A small self-supervised audio encoder (BEST-RQ), trained from scratch: batches of 64.
Rows from block 4 of a small self-supervised audio encoder (BEST-RQ), named by matrix and row number. Rows with one number belong to one neuron. Each number is 50 + 15 x the weight over its row's rms, rounded and kept within 0 to 99. All counts start at 0.
After each neuron's rows are labels from the 100 clips, of 14976, where the neuron reaches its highest value: "responds to" is what is common among them. Only what is clearly more common there than usual is listed. The data: single notes of musical instruments (NSynth). In brackets: how many of the 100.
# fc1: MLP up (model.blocks.4.mlp.fc1.weight, 768x256), inputs 172-255
# fc2: MLP down (model.blocks.4.mlp.fc2.weight, 256x768, transposed), outputs 172-255

fc1.389:66 17 38 74 70 54 27 83 47 41 39 43 78 51 55 43 53 50 50 46 45 69 53 34 51 41 83 61 51 64 51 39 59 30 81 37 47 48 72 51 66 73 39 58 36 54 59 60 46 49 50 35 71 43 41 43 34 88 45 59 40 44 60 37 74 17 50 45 45 47 67 57 09 69 57 43 54 46 35 76 52 50 33 44
fc2.389:50 25 68 36 42 63 46 60 81 72 51 56 56 40 13 41 61 18 54 48 49 46 44 52 27 46 31 50 58 56 62 25 47 48 51 38 36 63 67 34 25 46 36 57 12 59 56 80 61 50 64 69 62 29 57 20 42 52 57 52 53 58 82 36 58 47 50 24 50 52 54 25 48 21 36 61 50 69 43 42 37 57 37 24
responds to: octave 2 (40)

fc1.215:58 78 52 11 54 46 37 57 25 60 39 60 42 38 56 52 69 28 48 45 48 45 70 65 31 10 87 44 34 49 32 41 44 44 32 57 46 69 50 36 40 55 53 50 34 40 46 45 63 58 65 20 33 33 54 36 81 70 52 63 34 66 15 67 26 52 28 60 42 54 43 54 39 52 57 37 76 44 58 59 71 59 72 60
fc2.215:59 47 40 16 23 75 57 30 50 27 35 42 49 47 42 44 58 26 33 62 48 61 28 75 63 73 40 31 64 38 53 52 50 84 71 61 70 35 53 34 46 24 67 34 34 49 45 53 39 35 70 54 29 46 49 56 24 50 58 57 53 70 71 23 52 47 60 50 60 64 74 33 29 69 36 40 34 50 75 62 40 37 62 35
responds to: pitch class D# (33)

fc1.718:55 82 34 28 52 64 48 73 39 56 53 76 25 69 57 38 54 52 47 49 52 60 71 42 48 38 58 51 50 62 63 51 75 22 56 63 41 56 35 74 66 38 46 30 71 32 60 66 60 42 29 18 35 59 06 40 76 33 60 66 63 62 55 50 30 29 37 54 44 49 52 42 55 53 45 51 47 47 43 45 36 26 28 59
fc2.718:42 56 53 58 41 47 43 50 33 39 39 24 44 41 64 56 48 61 65 56 41 56 19 27 34 62 46 33 45 57 53 57 33 52 52 70 55 60 76 71 58 48 39 53 69 70 59 49 45 89 69 56 56 49 40 29 51 64 67 45 63 82 64 62 66 28 55 67 57 15 76 49 54 66 50 30 57 52 55 64 27 56 54 45
responds to: pitch class F# (42); octave 5 (39); pitch class G (27)

fc1.49:44 42 56 45 71 25 28 52 38 38 57 51 57 70 47 21 71 52 38 54 46 46 54 65 55 26 34 55 24 61 35 81 50 58 35 99 57 59 39 24 61 74 41 48 44 55 18 48 17 35 51 34 47 61 58 77 46 32 39 41 69 62 53 23 45 47 51 54 26 22 38 44 63 46 62 56 56 42 56 52 56 54 43 56
fc2.49:28 69 55 75 28 36 52 40 52 57 52 44 55 43 56 64 55 47 33 52 85 45 61 33 52 68 65 57 78 66 76 31 44 35 40 47 70 61 74 47 02 40 55 53 67 44 57 60 63 23 35 76 30 25 53 69 36 36 44 54 20 36 50 70 44 39 53 21 56 41 60 62 43 62 50 49 36 26 34 47 26 36 50 58
responds to: pitch class F# (30); pitch class A# (30); note: F#5 (27)

fc1.396:60 60 54 29 24 45 25 74 53 33 67 18 38 46 47 54 40 67 40 53 52 33 31 45 52 66 49 39 29 61 49 29 48 42 45 39 81 59 42 28 59 73 53 42 15 68 25 46 57 49 45 51 76 44 62 62 58 34 83 57 65 33 52 24 33 65 26 33 64 50 50 74 55 36 57 41 59 15 40 10 41 34 64 54
fc2.396:31 49 63 63 74 55 55 32 71 49 76 35 57 45 51 24 58 57 58 54 41 71 48 29 44 54 50 44 74 56 47 69 40 65 63 72 37 54 79 47 52 28 49 87 85 54 44 60 47 42 94 76 26 48 74 73 68 94 36 47 44 53 75 62 66 55 41 44 60 43 32 49 46 60 60 58 47 46 43 40 47 41 51 41
responds to: octave 7 (46); octave 6 (30); pitch class F (27)

fc1.486:48 33 38 63 75 42 37 37 71 80 49 43 49 70 50 30 59 49 66 54 25 23 54 60 62 56 61 50 65 44 40 41 33 63 59 69 56 54 40 45 39 32 58 53 28 21 73 67 49 62 45 24 67 39 33 34 32 68 60 56 45 48 25 63 49 14 34 51 44 31 56 57 67 86 52 41 87 50 61 62 29 60 36 51
fc2.486:35 35 44 32 48 41 89 31 70 34 46 33 62 59 48 34 35 36 63 71 48 44 71 54 50 38 51 52 37 54 58 46 33 50 51 41 49 46 77 62 36 41 57 54 45 79 57 33 38 48 59 40 36 40 52 57 70 72 35 55 44 64 55 36 80 71 37 56 40 28 67 56 54 43 27 52 64 32 64 72 62 36 41 17
responds to: octave 2 (42); brass (38)

fc1.174:64 39 31 46 50 35 67 42 08 49 42 75 49 47 36 40 41 44 51 23 37 17 59 56 47 73 54 41 52 43 65 27 69 56 31 35 41 77 67 33 46 38 65 55 56 85 32 54 23 44 55 54 46 50 59 51 28 43 63 37 26 66 38 18 40 45 51 36 54 60 60 43 30 32 38 26 72 34 62 57 56 30 57 44
fc2.174:44 80 41 68 23 39 53 57 67 26 57 60 76 45 56 63 35 82 42 65 62 78 45 41 54 43 65 72 49 28 66 67 38 36 30 78 81 46 74 50 57 59 37 60 46 31 39 42 68 54 48 28 31 46 61 49 55 48 57 38 48 42 66 64 64 46 62 63 51 39 57 59 55 72 76 66 46 26 42 42 59 78 44 72
responds to: octave 2 (39)

fc1.482:65 44 54 56 59 63 33 62 47 68 76 35 55 36 67 51 39 63 63 15 46 36 73 31 45 43 54 68 34 30 35 64 59 33 76 38 51 75 41 27 67 28 58 55 60 34 54 63 75 43 62 55 42 49 53 41 49 70 52 48 46 47 61 67 86 23 23 47 20 50 37 17 64 35 26 54 42 45 28 43 42 22 57 36
fc2.482:32 60 49 56 38 61 51 44 41 42 37 61 29 56 38 35 75 61 40 70 56 31 54 50 64 61 75 25 46 52 47 56 46 49 29 63 46 43 44 48 46 52 47 43 27 59 64 54 25 46 43 58 59 37 49 43 56 32 38 04 58 17 43 46 09 67 57 39 45 29 59 51 56 50 72 66 51 48 48 53 42 49 48 44
responds to: pitch class B (37); octave 7 (35); octave 6 (34)

fc1.415:99 68 57 45 51 53 57 25 51 45 37 40 47 36 36 42 54 93 22 46 42 19 53 37 10 20 39 34 54 55 27 59 39 38 27 50 29 21 42 31 50 49 48 40 54 39 48 42 51 39 33 46 62 45 40 73 59 39 37 62 52 56 35 59 38 32 07 47 46 60 40 75 39 51 50 65 44 54 43 42 30 47 68 41
fc2.415:12 31 40 51 46 53 21 52 45 53 70 62 39 67 69 44 48 39 83 36 37 72 43 54 90 61 43 58 39 38 52 41 44 53 72 50 55 57 54 38 47 43 51 66 53 67 56 50 55 36 63 48 43 45 45 54 52 77 53 42 54 46 45 67 70 59 69 44 47 31 65 21 51 49 66 44 43 45 51 61 78 53 45 62
responds to: octave 7 (40); mallet (34); octave 6 (28)

fc1.546:35 40 17 60 58 37 62 44 31 34 52 49 48 55 64 40 50 38 44 45 47 67 40 37 56 62 56 25 79 39 66 69 58 77 41 57 32 49 33 45 43 54 56 74 55 47 25 45 45 38 72 51 32 44 12 65 57 30 47 48 37 38 88 43 45 25 58 67 56 53 55 37 65 46 31 45 65 25 34 58 83 39 23 48
fc2.546:75 65 56 51 39 60 32 56 46 63 42 52 74 50 43 71 52 42 58 48 55 62 51 57 53 37 36 34 29 54 51 28 36 35 70 39 62 73 49 50 63 42 53 37 28 43 64 56 38 60 42 54 50 49 70 26 39 54 65 52 55 55 20 53 45 52 37 41 45 48 73 77 33 54 75 52 58 46 53 33 49 29 61 60
responds to: octave 3 (38)

fc1.669:28 46 37 54 43 69 58 63 42 46 30 48 98 45 28 45 51 40 50 69 39 67 40 38 59 81 40 49 28 59 66 06 35 46 60 44 52 61 38 55 55 41 58 38 26 23 44 23 81 51 57 60 49 44 43 52 69 62 27 73 52 32 52 62 56 31 59 49 48 64 62 58 39 65 31 47 35 24 21 42 68 67 37 38
fc2.669:44 58 66 53 51 17 37 41 46 47 46 58 13 82 46 38 47 60 44 31 35 15 75 54 44 33 63 74 73 50 17 95 63 33 50 41 60 51 42 40 62 56 59 70 76 47 75 62 37 30 24 56 71 33 50 29 52 39 50 55 65 72 57 16 51 57 22 40 44 36 58 36 63 54 46 59 63 69 74 63 39 36 52 77
responds to: pitch class D# (36); organ (34)

fc1.398:63 47 60 47 49 18 48 56 39 47 47 28 54 28 40 34 74 39 45 21 38 49 68 26 54 44 45 38 19 59 40 36 73 69 55 46 37 41 53 53 42 38 15 24 41 41 52 39 49 70 70 11 49 53 63 42 58 61 39 56 37 54 47 77 28 46 41 35 57 50 63 77 53 69 64 62 72 49 36 39 53 34 53 29
fc2.398:48 61 33 54 43 88 62 53 55 55 57 56 43 56 50 64 47 73 45 76 59 26 35 67 62 35 40 63 52 50 55 52 61 52 36 48 68 66 36 66 62 74 63 38 51 33 46 62 51 38 42 86 43 42 11 82 51 51 53 28 65 42 46 36 59 56 53 52 55 40 52 37 43 37 46 57 30 55 47 39 39 53 47 56
responds to: octave 7 (29)

fc1.34:49 37 49 64 56 35 63 49 54 40 42 35 52 65 12 50 47 81 60 62 48 69 72 41 30 64 28 19 53 63 54 37 46 49 40 49 64 35 38 50 58 64 66 51 62 15 27 61 51 16 46 68 73 52 75 36 45 69 48 49 73 57 39 59 45 30 85 12 32 44 50 34 38 67 17 43 47 26 59 30 57 48 52 30
fc2.34:55 50 72 17 15 76 18 49 55 59 43 76 66 42 71 54 49 31 49 54 51 51 40 67 52 58 64 63 45 44 46 70 54 50 68 55 39 52 67 52 34 46 35 38 26 95 62 38 56 65 56 40 65 54 25 62 76 59 33 55 52 61 62 28 43 71 07 72 72 46 31 64 64 28 80 48 52 49 62 68 51 51 45 71
responds to: pitch class D# (26)

fc1.675:54 62 42 51 66 59 50 75 62 48 36 65 64 42 43 41 32 46 28 45 46 50 62 33 19 54 28 42 53 51 44 20 29 29 61 48 38 53 87 33 32 44 24 49 60 23 08 75 56 43 54 57 33 19 37 44 61 60 46 70 64 25 52 48 28 51 31 69 08 61 40 45 38 31 48 29 75 63 41 74 41 66 43 37
fc2.675:40 48 55 58 44 36 46 18 43 57 45 47 62 49 58 36 45 72 52 61 46 29 57 89 66 59 74 60 30 53 60 61 56 63 50 40 38 52 08 50 68 78 67 44 31 52 91 32 42 38 46 40 58 67 62 55 42 40 51 40 46 71 56 49 58 53 83 41 73 18 66 48 60 69 47 57 34 27 47 33 44 34 53 86
responds to: pitch class D# (25)

fc1.505:44 74 44 53 50 40 23 38 60 73 54 46 53 50 43 00 50 50 41 35 52 53 48 25 59 47 42 58 35 77 51 37 51 60 42 70 63 54 64 21 37 35 10 61 66 44 42 43 33 59 78 54 66 55 46 51 21 67 67 30 48 40 38 48 65 75 56 45 27 62 24 48 29 56 66 41 35 39 27 55 39 29 10 67
fc2.505:36 46 74 81 23 41 80 60 40 48 68 64 18 24 71 49 36 73 57 46 48 31 48 52 42 77 38 61 55 45 87 53 57 49 49 46 45 66 43 44 36 52 44 36 57 47 39 52 49 46 44 44 49 33 56 40 54 57 69 40 45 44 69 45 41 66 56 57 38 44 35 56 73 71 50 58 50 63 48 51 61 86 85 02
responds to: acoustic (70); string (35); octave 2 (32); octave 1 (29)

fc1.136:71 45 50 65 55 49 48 48 35 85 57 48 44 45 39 55 66 47 69 45 45 40 36 57 27 47 59 50 44 44 66 60 33 49 59 46 31 54 57 49 54 33 48 74 78 36 58 55 26 49 45 35 43 55 46 50 07 61 52 62 55 30 56 55 51 70 36 39 30 53 50 34 53 29 57 95 52 35 41 30 48 54 44 50
fc2.136:32 45 42 29 47 46 40 58 69 53 26 47 65 54 42 41 50 57 64 46 71 65 46 34 47 53 63 24 20 62 67 68 62 58 59 66 77 28 44 37 30 51 46 38 28 55 44 42 57 36 60 66 42 50 28 60 85 68 44 56 29 66 29 60 60 48 82 45 38 42 64 50 53 72 72 09 44 42 66 44 55 57 63 32
responds to: octave 2 (39)

fc1.745:41 48 46 31 34 71 46 36 59 23 19 69 69 49 59 66 39 60 61 37 55 42 44 82 77 35 73 39 48 64 64 73 64 31 46 49 50 51 66 76 28 44 56 56 37 33 60 53 21 62 48 43 60 50 64 52 66 44 44 58 71 53 25 36 31 30 52 75 29 26 44 37 50 63 59 53 39 61 68 26 56 60 45 62
fc2.745:48 33 29 77 73 24 40 44 61 59 80 20 21 59 33 37 64 41 50 32 59 66 61 35 40 56 62 53 58 58 62 66 31 50 60 48 56 72 44 46 40 47 36 29 46 69 45 26 59 32 37 81 31 29 28 45 41 37 51 39 43 59 40 70 56 82 67 43 42 63 62 34 30 55 47 55 56 35 47 57 71 51 42 47
responds to: octave 2 (47); organ (43); pitch class D (25)

fc1.73:53 57 40 35 54 56 38 71 51 50 22 33 60 58 45 51 52 59 52 49 52 40 22 46 60 52 51 58 34 36 68 43 48 70 64 19 59 24 46 57 62 50 44 61 55 47 58 61 53 50 45 27 47 68 67 52 43 29 36 58 46 30 39 47 35 48 50 36 61 21 44 38 43 58 59 58 59 37 44 45 57 56 40 76
fc2.73:42 51 38 47 66 60 66 00 42 68 57 64 65 64 40 57 49 74 48 31 51 33 67 54 47 65 60 53 79 63 55 85 73 21 48 47 29 40 61 38 69 51 35 45 36 67 54 17 41 40 82 49 62 42 35 32 42 53 77 21 58 62 47 59 59 51 38 57 45 44 40 25 31 60 32 51 52 61 42 26 31 41 49 32
responds to: octave 3 (48); vocal (26)

fc1.762:48 57 52 53 45 29 18 54 38 57 51 54 57 78 69 51 63 46 44 50 62 43 42 68 49 56 51 45 14 64 50 33 60 46 55 53 44 46 66 34 58 23 34 53 30 55 47 50 43 49 41 27 54 37 61 30 01 56 84 64 37 70 58 48 62 65 58 41 79 42 45 58 25 56 20 34 45 46 43 42 42 45 61 64
fc2.762:69 51 52 56 57 39 60 60 55 36 53 40 44 21 44 70 46 40 60 73 52 60 48 59 60 31 63 55 65 61 38 44 34 45 47 56 37 46 51 58 71 71 65 62 64 37 41 79 43 36 36 45 26 27 62 53 59 40 45 30 58 50 61 42 38 16 65 59 66 50 55 49 76 67 55 49 31 66 53 43 69 50 59 36
responds to: acoustic (65); mallet (36)

fc1.58:53 61 63 56 40 24 73 45 42 39 60 78 69 38 62 12 61 44 47 37 33 54 72 61 63 44 54 64 37 67 48 56 22 59 48 44 48 41 66 33 56 55 54 46 65 43 35 68 36 36 75 41 19 49 65 42 43 54 30 74 46 54 61 42 51 60 48 52 45 65 47 37 62 64 54 36 52 62 53 66 86 56 55 64
fc2.58:41 60 43 34 57 63 30 40 37 21 52 32 54 61 29 47 58 68 39 71 76 36 50 51 62 47 68 31 61 71 60 47 65 42 48 55 50 60 55 55 25 70 59 73 62 57 62 41 46 48 28 29 59 32 49 49 36 34 59 52 48 50 50 39 44 44 57 47 57 48 51 57 53 31 49 45 60 37 51 32 41 64 61 52
responds to: acoustic (67); octave 4 (54); pitch class A# (31); note: A#4 (26)

fc1.346:59 51 43 19 55 49 46 59 41 54 36 41 80 40 60 44 25 57 44 43 38 57 73 32 19 70 49 31 49 66 57 48 61 18 51 54 38 80 58 49 49 25 45 79 54 40 48 39 19 78 60 54 41 38 54 29 39 64 52 64 54 42 68 37 65 43 42 54 34 54 47 48 84 59 47 57 77 14 31 14 53 42 63 59
fc2.346:46 72 39 69 47 44 62 46 73 47 55 81 11 47 35 50 91 40 54 47 74 44 54 72 70 23 46 87 32 24 68 44 45 68 50 49 52 51 50 37 50 37 69 32 59 61 47 51 69 37 61 47 47 65 33 54 34 19 22 55 48 57 29 50 35 50 71 58 44 44 50 57 33 35 60 32 32 79 57 67 44 53 34 61
responds to: pitch class D# (25)

fc1.377:57 52 85 55 37 35 35 42 45 30 66 25 57 49 49 29 42 47 31 62 41 45 36 55 56 75 41 36 44 59 62 38 50 55 42 13 81 66 62 28 59 45 46 48 49 58 45 33 36 55 70 30 40 34 67 51 29 55 38 46 11 60 59 45 36 41 26 84 47 27 43 63 52 71 60 33 63 15 58 52 70 00 17 49
fc2.377:30 41 66 48 26 59 36 25 67 46 60 47 31 59 41 67 59 68 72 39 43 31 49 62 37 60 44 48 65 52 54 70 69 70 46 53 44 47 75 66 46 63 54 73 36 52 45 58 62 48 56 28 64 70 54 72 60 45 47 42 36 63 57 52 56 65 74 81 32 70 46 68 46 31 54 66 49 81 54 15 49 63 73 37
responds to: octave 2 (45); keyboard (40); octave 1 (29)

fc1.541:49 64 19 50 55 54 55 61 62 52 45 47 78 62 43 37 25 53 62 57 46 30 61 56 60 35 48 70 27 29 24 43 43 50 62 27 30 27 73 51 56 56 35 59 48 70 54 52 43 62 34 30 57 59 43 43 49 48 74 50 17 44 16 61 61 46 37 36 53 29 52 37 40 85 40 65 36 38 42 49 89 25 32 55
fc2.541:63 50 71 50 36 65 41 35 34 48 56 72 16 38 57 81 49 49 59 38 41 62 24 41 65 53 46 59 63 61 56 62 45 50 58 35 44 56 29 83 72 53 53 38 35 72 70 31 61 70 46 45 55 61 56 26 45 30 33 30 68 57 42 50 36 29 49 63 62 35 75 51 48 46 67 70 55 42 49 62 49 49 48 53
responds to: acoustic (63); octave 2 (55); vocal (33)

fc1.728:42 55 60 42 48 54 43 56 67 69 56 25 55 58 59 54 59 56 57 77 65 38 82 22 70 72 69 46 58 15 39 53 43 49 42 40 77 30 52 18 43 71 81 52 84 56 53 40 61 57 43 29 43 39 77 50 40 48 43 32 63 28 51 44 48 49 70 65 52 50 45 63 84 50 74 44 60 60 29 35 53 40 40 45
fc2.728:65 48 52 20 69 47 67 58 41 65 27 53 31 38 49 53 74 64 32 60 57 36 53 51 52 61 68 35 26 39 46 44 51 40 49 57 32 48 41 38 84 63 28 49 35 40 58 51 61 62 64 59 91 53 55 57 59 12 54 34 48 41 47 69 66 57 74 60 29 59 46 67 55 33 40 51 52 76 79 86 38 65 44 35
responds to: acoustic (83); octave 4 (53); string (39); pitch class: C# (31)

fc1.605:40 55 57 15 45 60 67 45 70 68 60 51 36 18 33 21 58 51 69 54 50 39 75 48 62 81 26 50 48 87 54 60 44 60 64 39 42 70 71 62 45 34 52 32 44 50 57 36 52 46 47 56 28 63 79 48 27 49 59 53 47 41 78 33 54 18 48 72 39 32 70 52 40 57 53 25 32 47 34 51 36 45 43 74
fc2.605:33 51 32 58 32 47 39 61 29 33 54 40 64 61 59 72 59 49 35 44 69 73 49 71 42 37 99 50 53 40 60 29 69 39 42 55 63 46 33 37 47 60 62 62 66 43 44 65 59 42 54 39 63 22 27 45 53 29 50 50 50 46 38 27 40 72 43 18 61 58 46 55 87 46 27 63 63 51 31 63 57 28 44 40
responds to: octave 3 (42)

fc1.161:58 67 65 52 66 55 48 80 55 36 46 64 54 56 64 33 31 36 50 46 49 67 86 63 21 62 56 30 60 74 52 65 45 60 62 47 65 63 56 53 57 69 48 64 52 51 18 62 48 49 76 49 69 39 40 37 53 57 51 32 46 46 39 56 48 51 29 58 60 18 27 65 40 56 51 40 58 39 45 41 50 40 41 82
fc2.161:57 65 43 70 59 63 66 56 57 63 34 42 38 13 41 38 63 52 71 50 26 41 36 61 54 11 34 49 68 42 51 20 49 47 51 44 57 44 53 65 63 42 51 18 37 39 43 47 72 48 50 47 34 50 46 70 66 32 44 56 50 42 43 53 55 74 31 70 39 70 50 30 69 57 44 45 30 65 35 43 73 56 36 43
responds to: octave 2 (55); mallet (33)

fc1.723:49 35 41 24 40 28 60 67 33 67 47 65 69 45 53 62 43 42 42 32 30 09 54 46 27 30 73 31 48 30 79 99 57 49 34 51 60 12 29 31 48 46 31 39 57 42 67 43 27 44 61 39 53 48 54 46 43 41 68 37 73 41 62 54 44 51 45 33 36 41 43 58 33 52 58 59 53 42 44 59 45 64 55 89
fc2.723:27 60 50 36 55 57 42 52 58 81 50 58 58 46 48 40 55 57 28 39 78 57 58 70 73 73 34 27 53 58 27 42 25 66 58 56 50 45 52 39 38 47 41 68 18 49 20 51 64 35 54 52 61 50 60 71 57 54 49 52 71 68 55 39 63 47 38 72 52 47 55 39 42 32 60 32 43 52 66 33 48 76 38 60
responds to: pitch class F (43); octave 4 (40); octave 5 (36); note: F4 (30)

fc1.187:82 45 54 57 72 41 20 38 42 43 54 26 34 68 64 48 40 48 49 44 50 43 35 48 41 63 83 43 36 60 38 44 24 53 48 49 54 34 58 47 39 47 53 29 42 38 49 65 29 93 37 44 59 51 54 65 25 81 56 34 28 31 64 28 43 47 43 72 37 59 66 36 43 35 57 61 45 42 65 56 29 36 66 26
fc2.187:56 47 53 47 64 37 40 51 49 32 44 61 66 36 38 53 45 53 36 28 45 50 32 44 45 46 72 59 52 53 27 54 68 37 25 55 64 72 45 70 58 44 71 30 58 47 59 58 53 54 60 00 39 58 60 66 34 63 63 61 54 39 62 29 62 29 58 34 52 14 65 54 57 64 46 25 71 56 32 63 65 17 54 55
responds to: pitch class F (27)

fc1.666:49 22 39 50 34 52 78 55 73 54 56 46 27 53 60 58 87 74 52 38 55 52 63 39 71 48 34 68 42 27 44 44 43 42 53 41 60 44 32 27 40 39 34 61 23 56 24 68 54 43 35 50 77 64 62 70 28 57 52 21 13 27 27 43 44 42 24 18 29 56 48 61 39 45 60 71 66 60 28 44 35 49 27 37
fc2.666:41 64 59 41 55 38 29 36 46 49 49 50 95 53 22 60 14 40 53 48 48 38 57 61 33 53 52 21 71 47 69 59 43 71 26 69 23 63 57 88 60 66 58 36 54 51 49 38 43 44 51 52 29 48 31 29 67 49 35 71 54 59 77 35 67 58 51 68 68 20 32 55 61 77 30 52 51 33 60 38 80 65 51 52
responds to: octave 3 (43); pitch class F# (28); note: F#3 (26)

fc1.591:46 44 66 68 53 61 57 64 44 87 50 48 74 48 21 57 69 59 58 43 51 55 54 27 60 62 41 73 45 14 58 72 59 40 46 50 54 51 43 18 68 32 51 64 64 53 61 54 50 44 53 52 61 50 51 13 60 57 20 28 60 27 63 45 45 20 49 53 28 45 57 64 62 36 55 69 53 41 47 39 54 71 34 41
fc2.591:35 46 48 51 28 47 44 42 61 47 56 52 41 66 72 51 37 59 52 72 37 55 63 61 40 43 47 00 56 75 68 43 56 49 49 66 61 16 60 50 77 59 29 49 56 36 64 34 42 60 37 53 13 38 33 60 62 33 77 70 38 68 53 62 36 74 28 61 51 59 75 47 46 74 63 24 50 32 49 58 42 12 57 50
responds to: octave 3 (90)

fc1.299:73 75 46 41 60 62 47 35 40 61 51 56 46 63 34 53 45 61 65 57 52 20 38 62 37 48 14 46 36 49 52 62 65 68 30 52 74 34 32 52 32 18 46 37 64 50 23 78 62 25 56 53 59 14 45 29 64 54 51 47 70 33 74 19 35 55 77 40 24 40 59 60 14 72 44 24 62 68 46 52 44 63 35 80
fc2.299:26 43 48 62 39 42 61 55 46 37 27 61 86 46 36 48 59 47 52 45 46 61 61 31 55 52 70 24 49 70 51 39 06 41 51 63 25 67 50 37 42 70 45 53 27 43 78 58 40 69 38 35 47 76 35 46 64 45 60 39 19 36 19 60 56 54 18 53 60 49 54 26 68 17 53 81 43 16 51 45 45 30 61 22
responds to: octave 3 (50)

fc1.337:44 66 48 62 37 53 33 32 43 53 67 62 54 70 48 38 51 64 37 48 40 59 84 39 40 43 44 55 58 48 32 36 48 87 86 49 56 58 33 43 37 28 74 49 47 61 39 40 47 45 39 22 30 57 36 54 40 32 44 51 17 64 75 31 23 45 35 35 48 59 62 58 44 28 46 65 18 62 53 43 60 29 55 54
fc2.337:42 30 70 37 42 60 45 49 82 40 43 27 39 39 36 44 52 49 68 51 80 38 31 54 52 60 56 45 39 48 51 73 57 21 25 44 42 43 54 48 47 89 34 42 56 62 40 35 15 52 65 80 51 35 50 40 42 84 60 61 55 36 28 48 67 52 47 60 66 36 54 30 71 61 63 43 69 47 46 48 47 62 53 37
responds to: pitch class F# (33)

fc1.629:65 62 45 43 72 48 48 63 12 75 47 28 35 58 43 42 82 58 46 34 46 28 71 54 45 62 31 53 68 50 57 43 59 47 48 44 50 59 57 71 53 83 29 23 69 48 39 81 58 46 70 35 49 41 37 36 49 47 47 52 49 46 56 47 53 34 46 60 61 39 52 28 42 57 46 17 37 68 30 29 38 52 39 36
fc2.629:80 75 46 22 52 57 39 59 85 52 48 42 63 61 47 58 48 46 35 53 33 53 21 49 55 41 15 65 52 68 88 55 25 58 32 33 39 26 64 57 44 59 40 65 53 64 23 49 67 68 65 37 58 61 77 32 54 55 53 44 58 53 29 62 53 76 59 35 56 72 48 19 60 55 64 60 60 56 68 71 53 54 46 56
responds to: pitch class F (25)

fc1.325:63 28 68 30 44 66 47 31 39 71 52 39 46 60 41 49 52 61 59 72 33 63 46 50 49 38 65 60 40 49 59 55 63 38 52 68 54 58 72 52 39 37 58 44 30 45 28 42 51 55 32 47 37 41 42 26 31 41 71 57 34 42 02 28 50 61 51 57 77 36 40 25 64 43 36 39 56 42 34 37 45 40 74 63
fc2.325:53 61 35 54 50 33 61 66 44 44 54 53 57 32 49 39 56 40 57 36 74 49 41 49 58 60 59 29 41 53 47 59 49 47 41 21 70 38 49 35 40 55 41 44 24 59 94 40 33 35 78 43 58 75 55 48 99 53 32 39 48 67 89 52 66 60 41 47 60 39 46 75 56 62 48 50 62 48 72 89 61 48 04 38
responds to: pitch class D# (50); octave 6 (34)

fc1.19:56 38 54 69 35 55 27 42 26 79 54 40 39 32 37 42 50 71 47 42 36 61 44 63 52 64 61 39 46 58 62 29 50 37 47 60 71 61 64 30 43 39 89 47 67 54 46 36 57 29 46 35 47 50 35 44 40 64 65 54 29 41 44 42 56 27 64 52 48 76 60 47 63 58 44 53 28 33 74 24 67 33 15 67
fc2.19:75 58 29 50 50 43 57 83 62 52 36 56 39 24 71 29 72 36 29 55 65 26 43 43 46 44 00 53 64 61 26 75 84 43 65 37 41 43 47 63 46 24 32 59 72 36 57 36 44 67 39 39 43 46 66 72 44 60 70 75 90 56 48 47 56 64 50 37 71 36 51 33 31 57 63 54 52 53 47 56 33 55 69 35
responds to: octave 7 (64); pitch class D# (61); note: D#7 (57)

fc1.274:45 30 48 57 50 32 68 71 30 91 40 62 30 48 52 38 65 51 45 44 59 18 67 55 34 36 51 31 40 61 37 36 52 45 81 82 44 52 25 63 37 37 53 42 55 58 50 40 39 55 51 70 35 39 53 51 68 38 75 49 27 30 51 37 56 36 56 57 26 52 63 64 45 62 20 51 37 49 64 47 47 57 75 44
fc2.274:38 58 51 38 55 49 40 10 61 43 81 38 47 48 78 41 23 56 65 54 55 57 15 24 62 63 46 60 63 31 70 47 43 57 24 35 36 59 71 36 47 72 59 32 49 57 46 62 44 79 39 44 67 50 00 43 69 52 34 39 58 71 36 76 28 38 41 54 63 53 75 54 47 46 80 48 37 55 35 53 58 44 23 68
responds to: octave 7 (52); pitch class C (31)

fc1.77:61 43 41 42 79 60 47 64 21 39 82 30 84 19 50 58 33 76 36 53 58 41 79 30 69 35 49 43 49 41 23 46 77 42 49 85 54 67 54 31 38 42 45 29 32 50 53 62 47 27 53 55 55 39 40 21 54 68 73 32 26 53 46 39 43 39 65 48 42 48 35 66 55 65 35 42 42 84 37 34 61 34 44 49
fc2.77:37 52 28 51 29 46 50 67 74 51 32 73 20 56 51 48 52 37 43 65 43 44 25 57 66 56 58 51 33 48 73 54 18 66 52 19 45 28 39 50 71 26 51 84 48 33 50 51 56 38 35 47 50 46 53 53 66 52 33 54 62 45 59 68 43 49 47 43 36 43 30 44 55 17 60 43 50 11 35 55 27 71 30 70
responds to: pitch class B (32); octave 7 (27)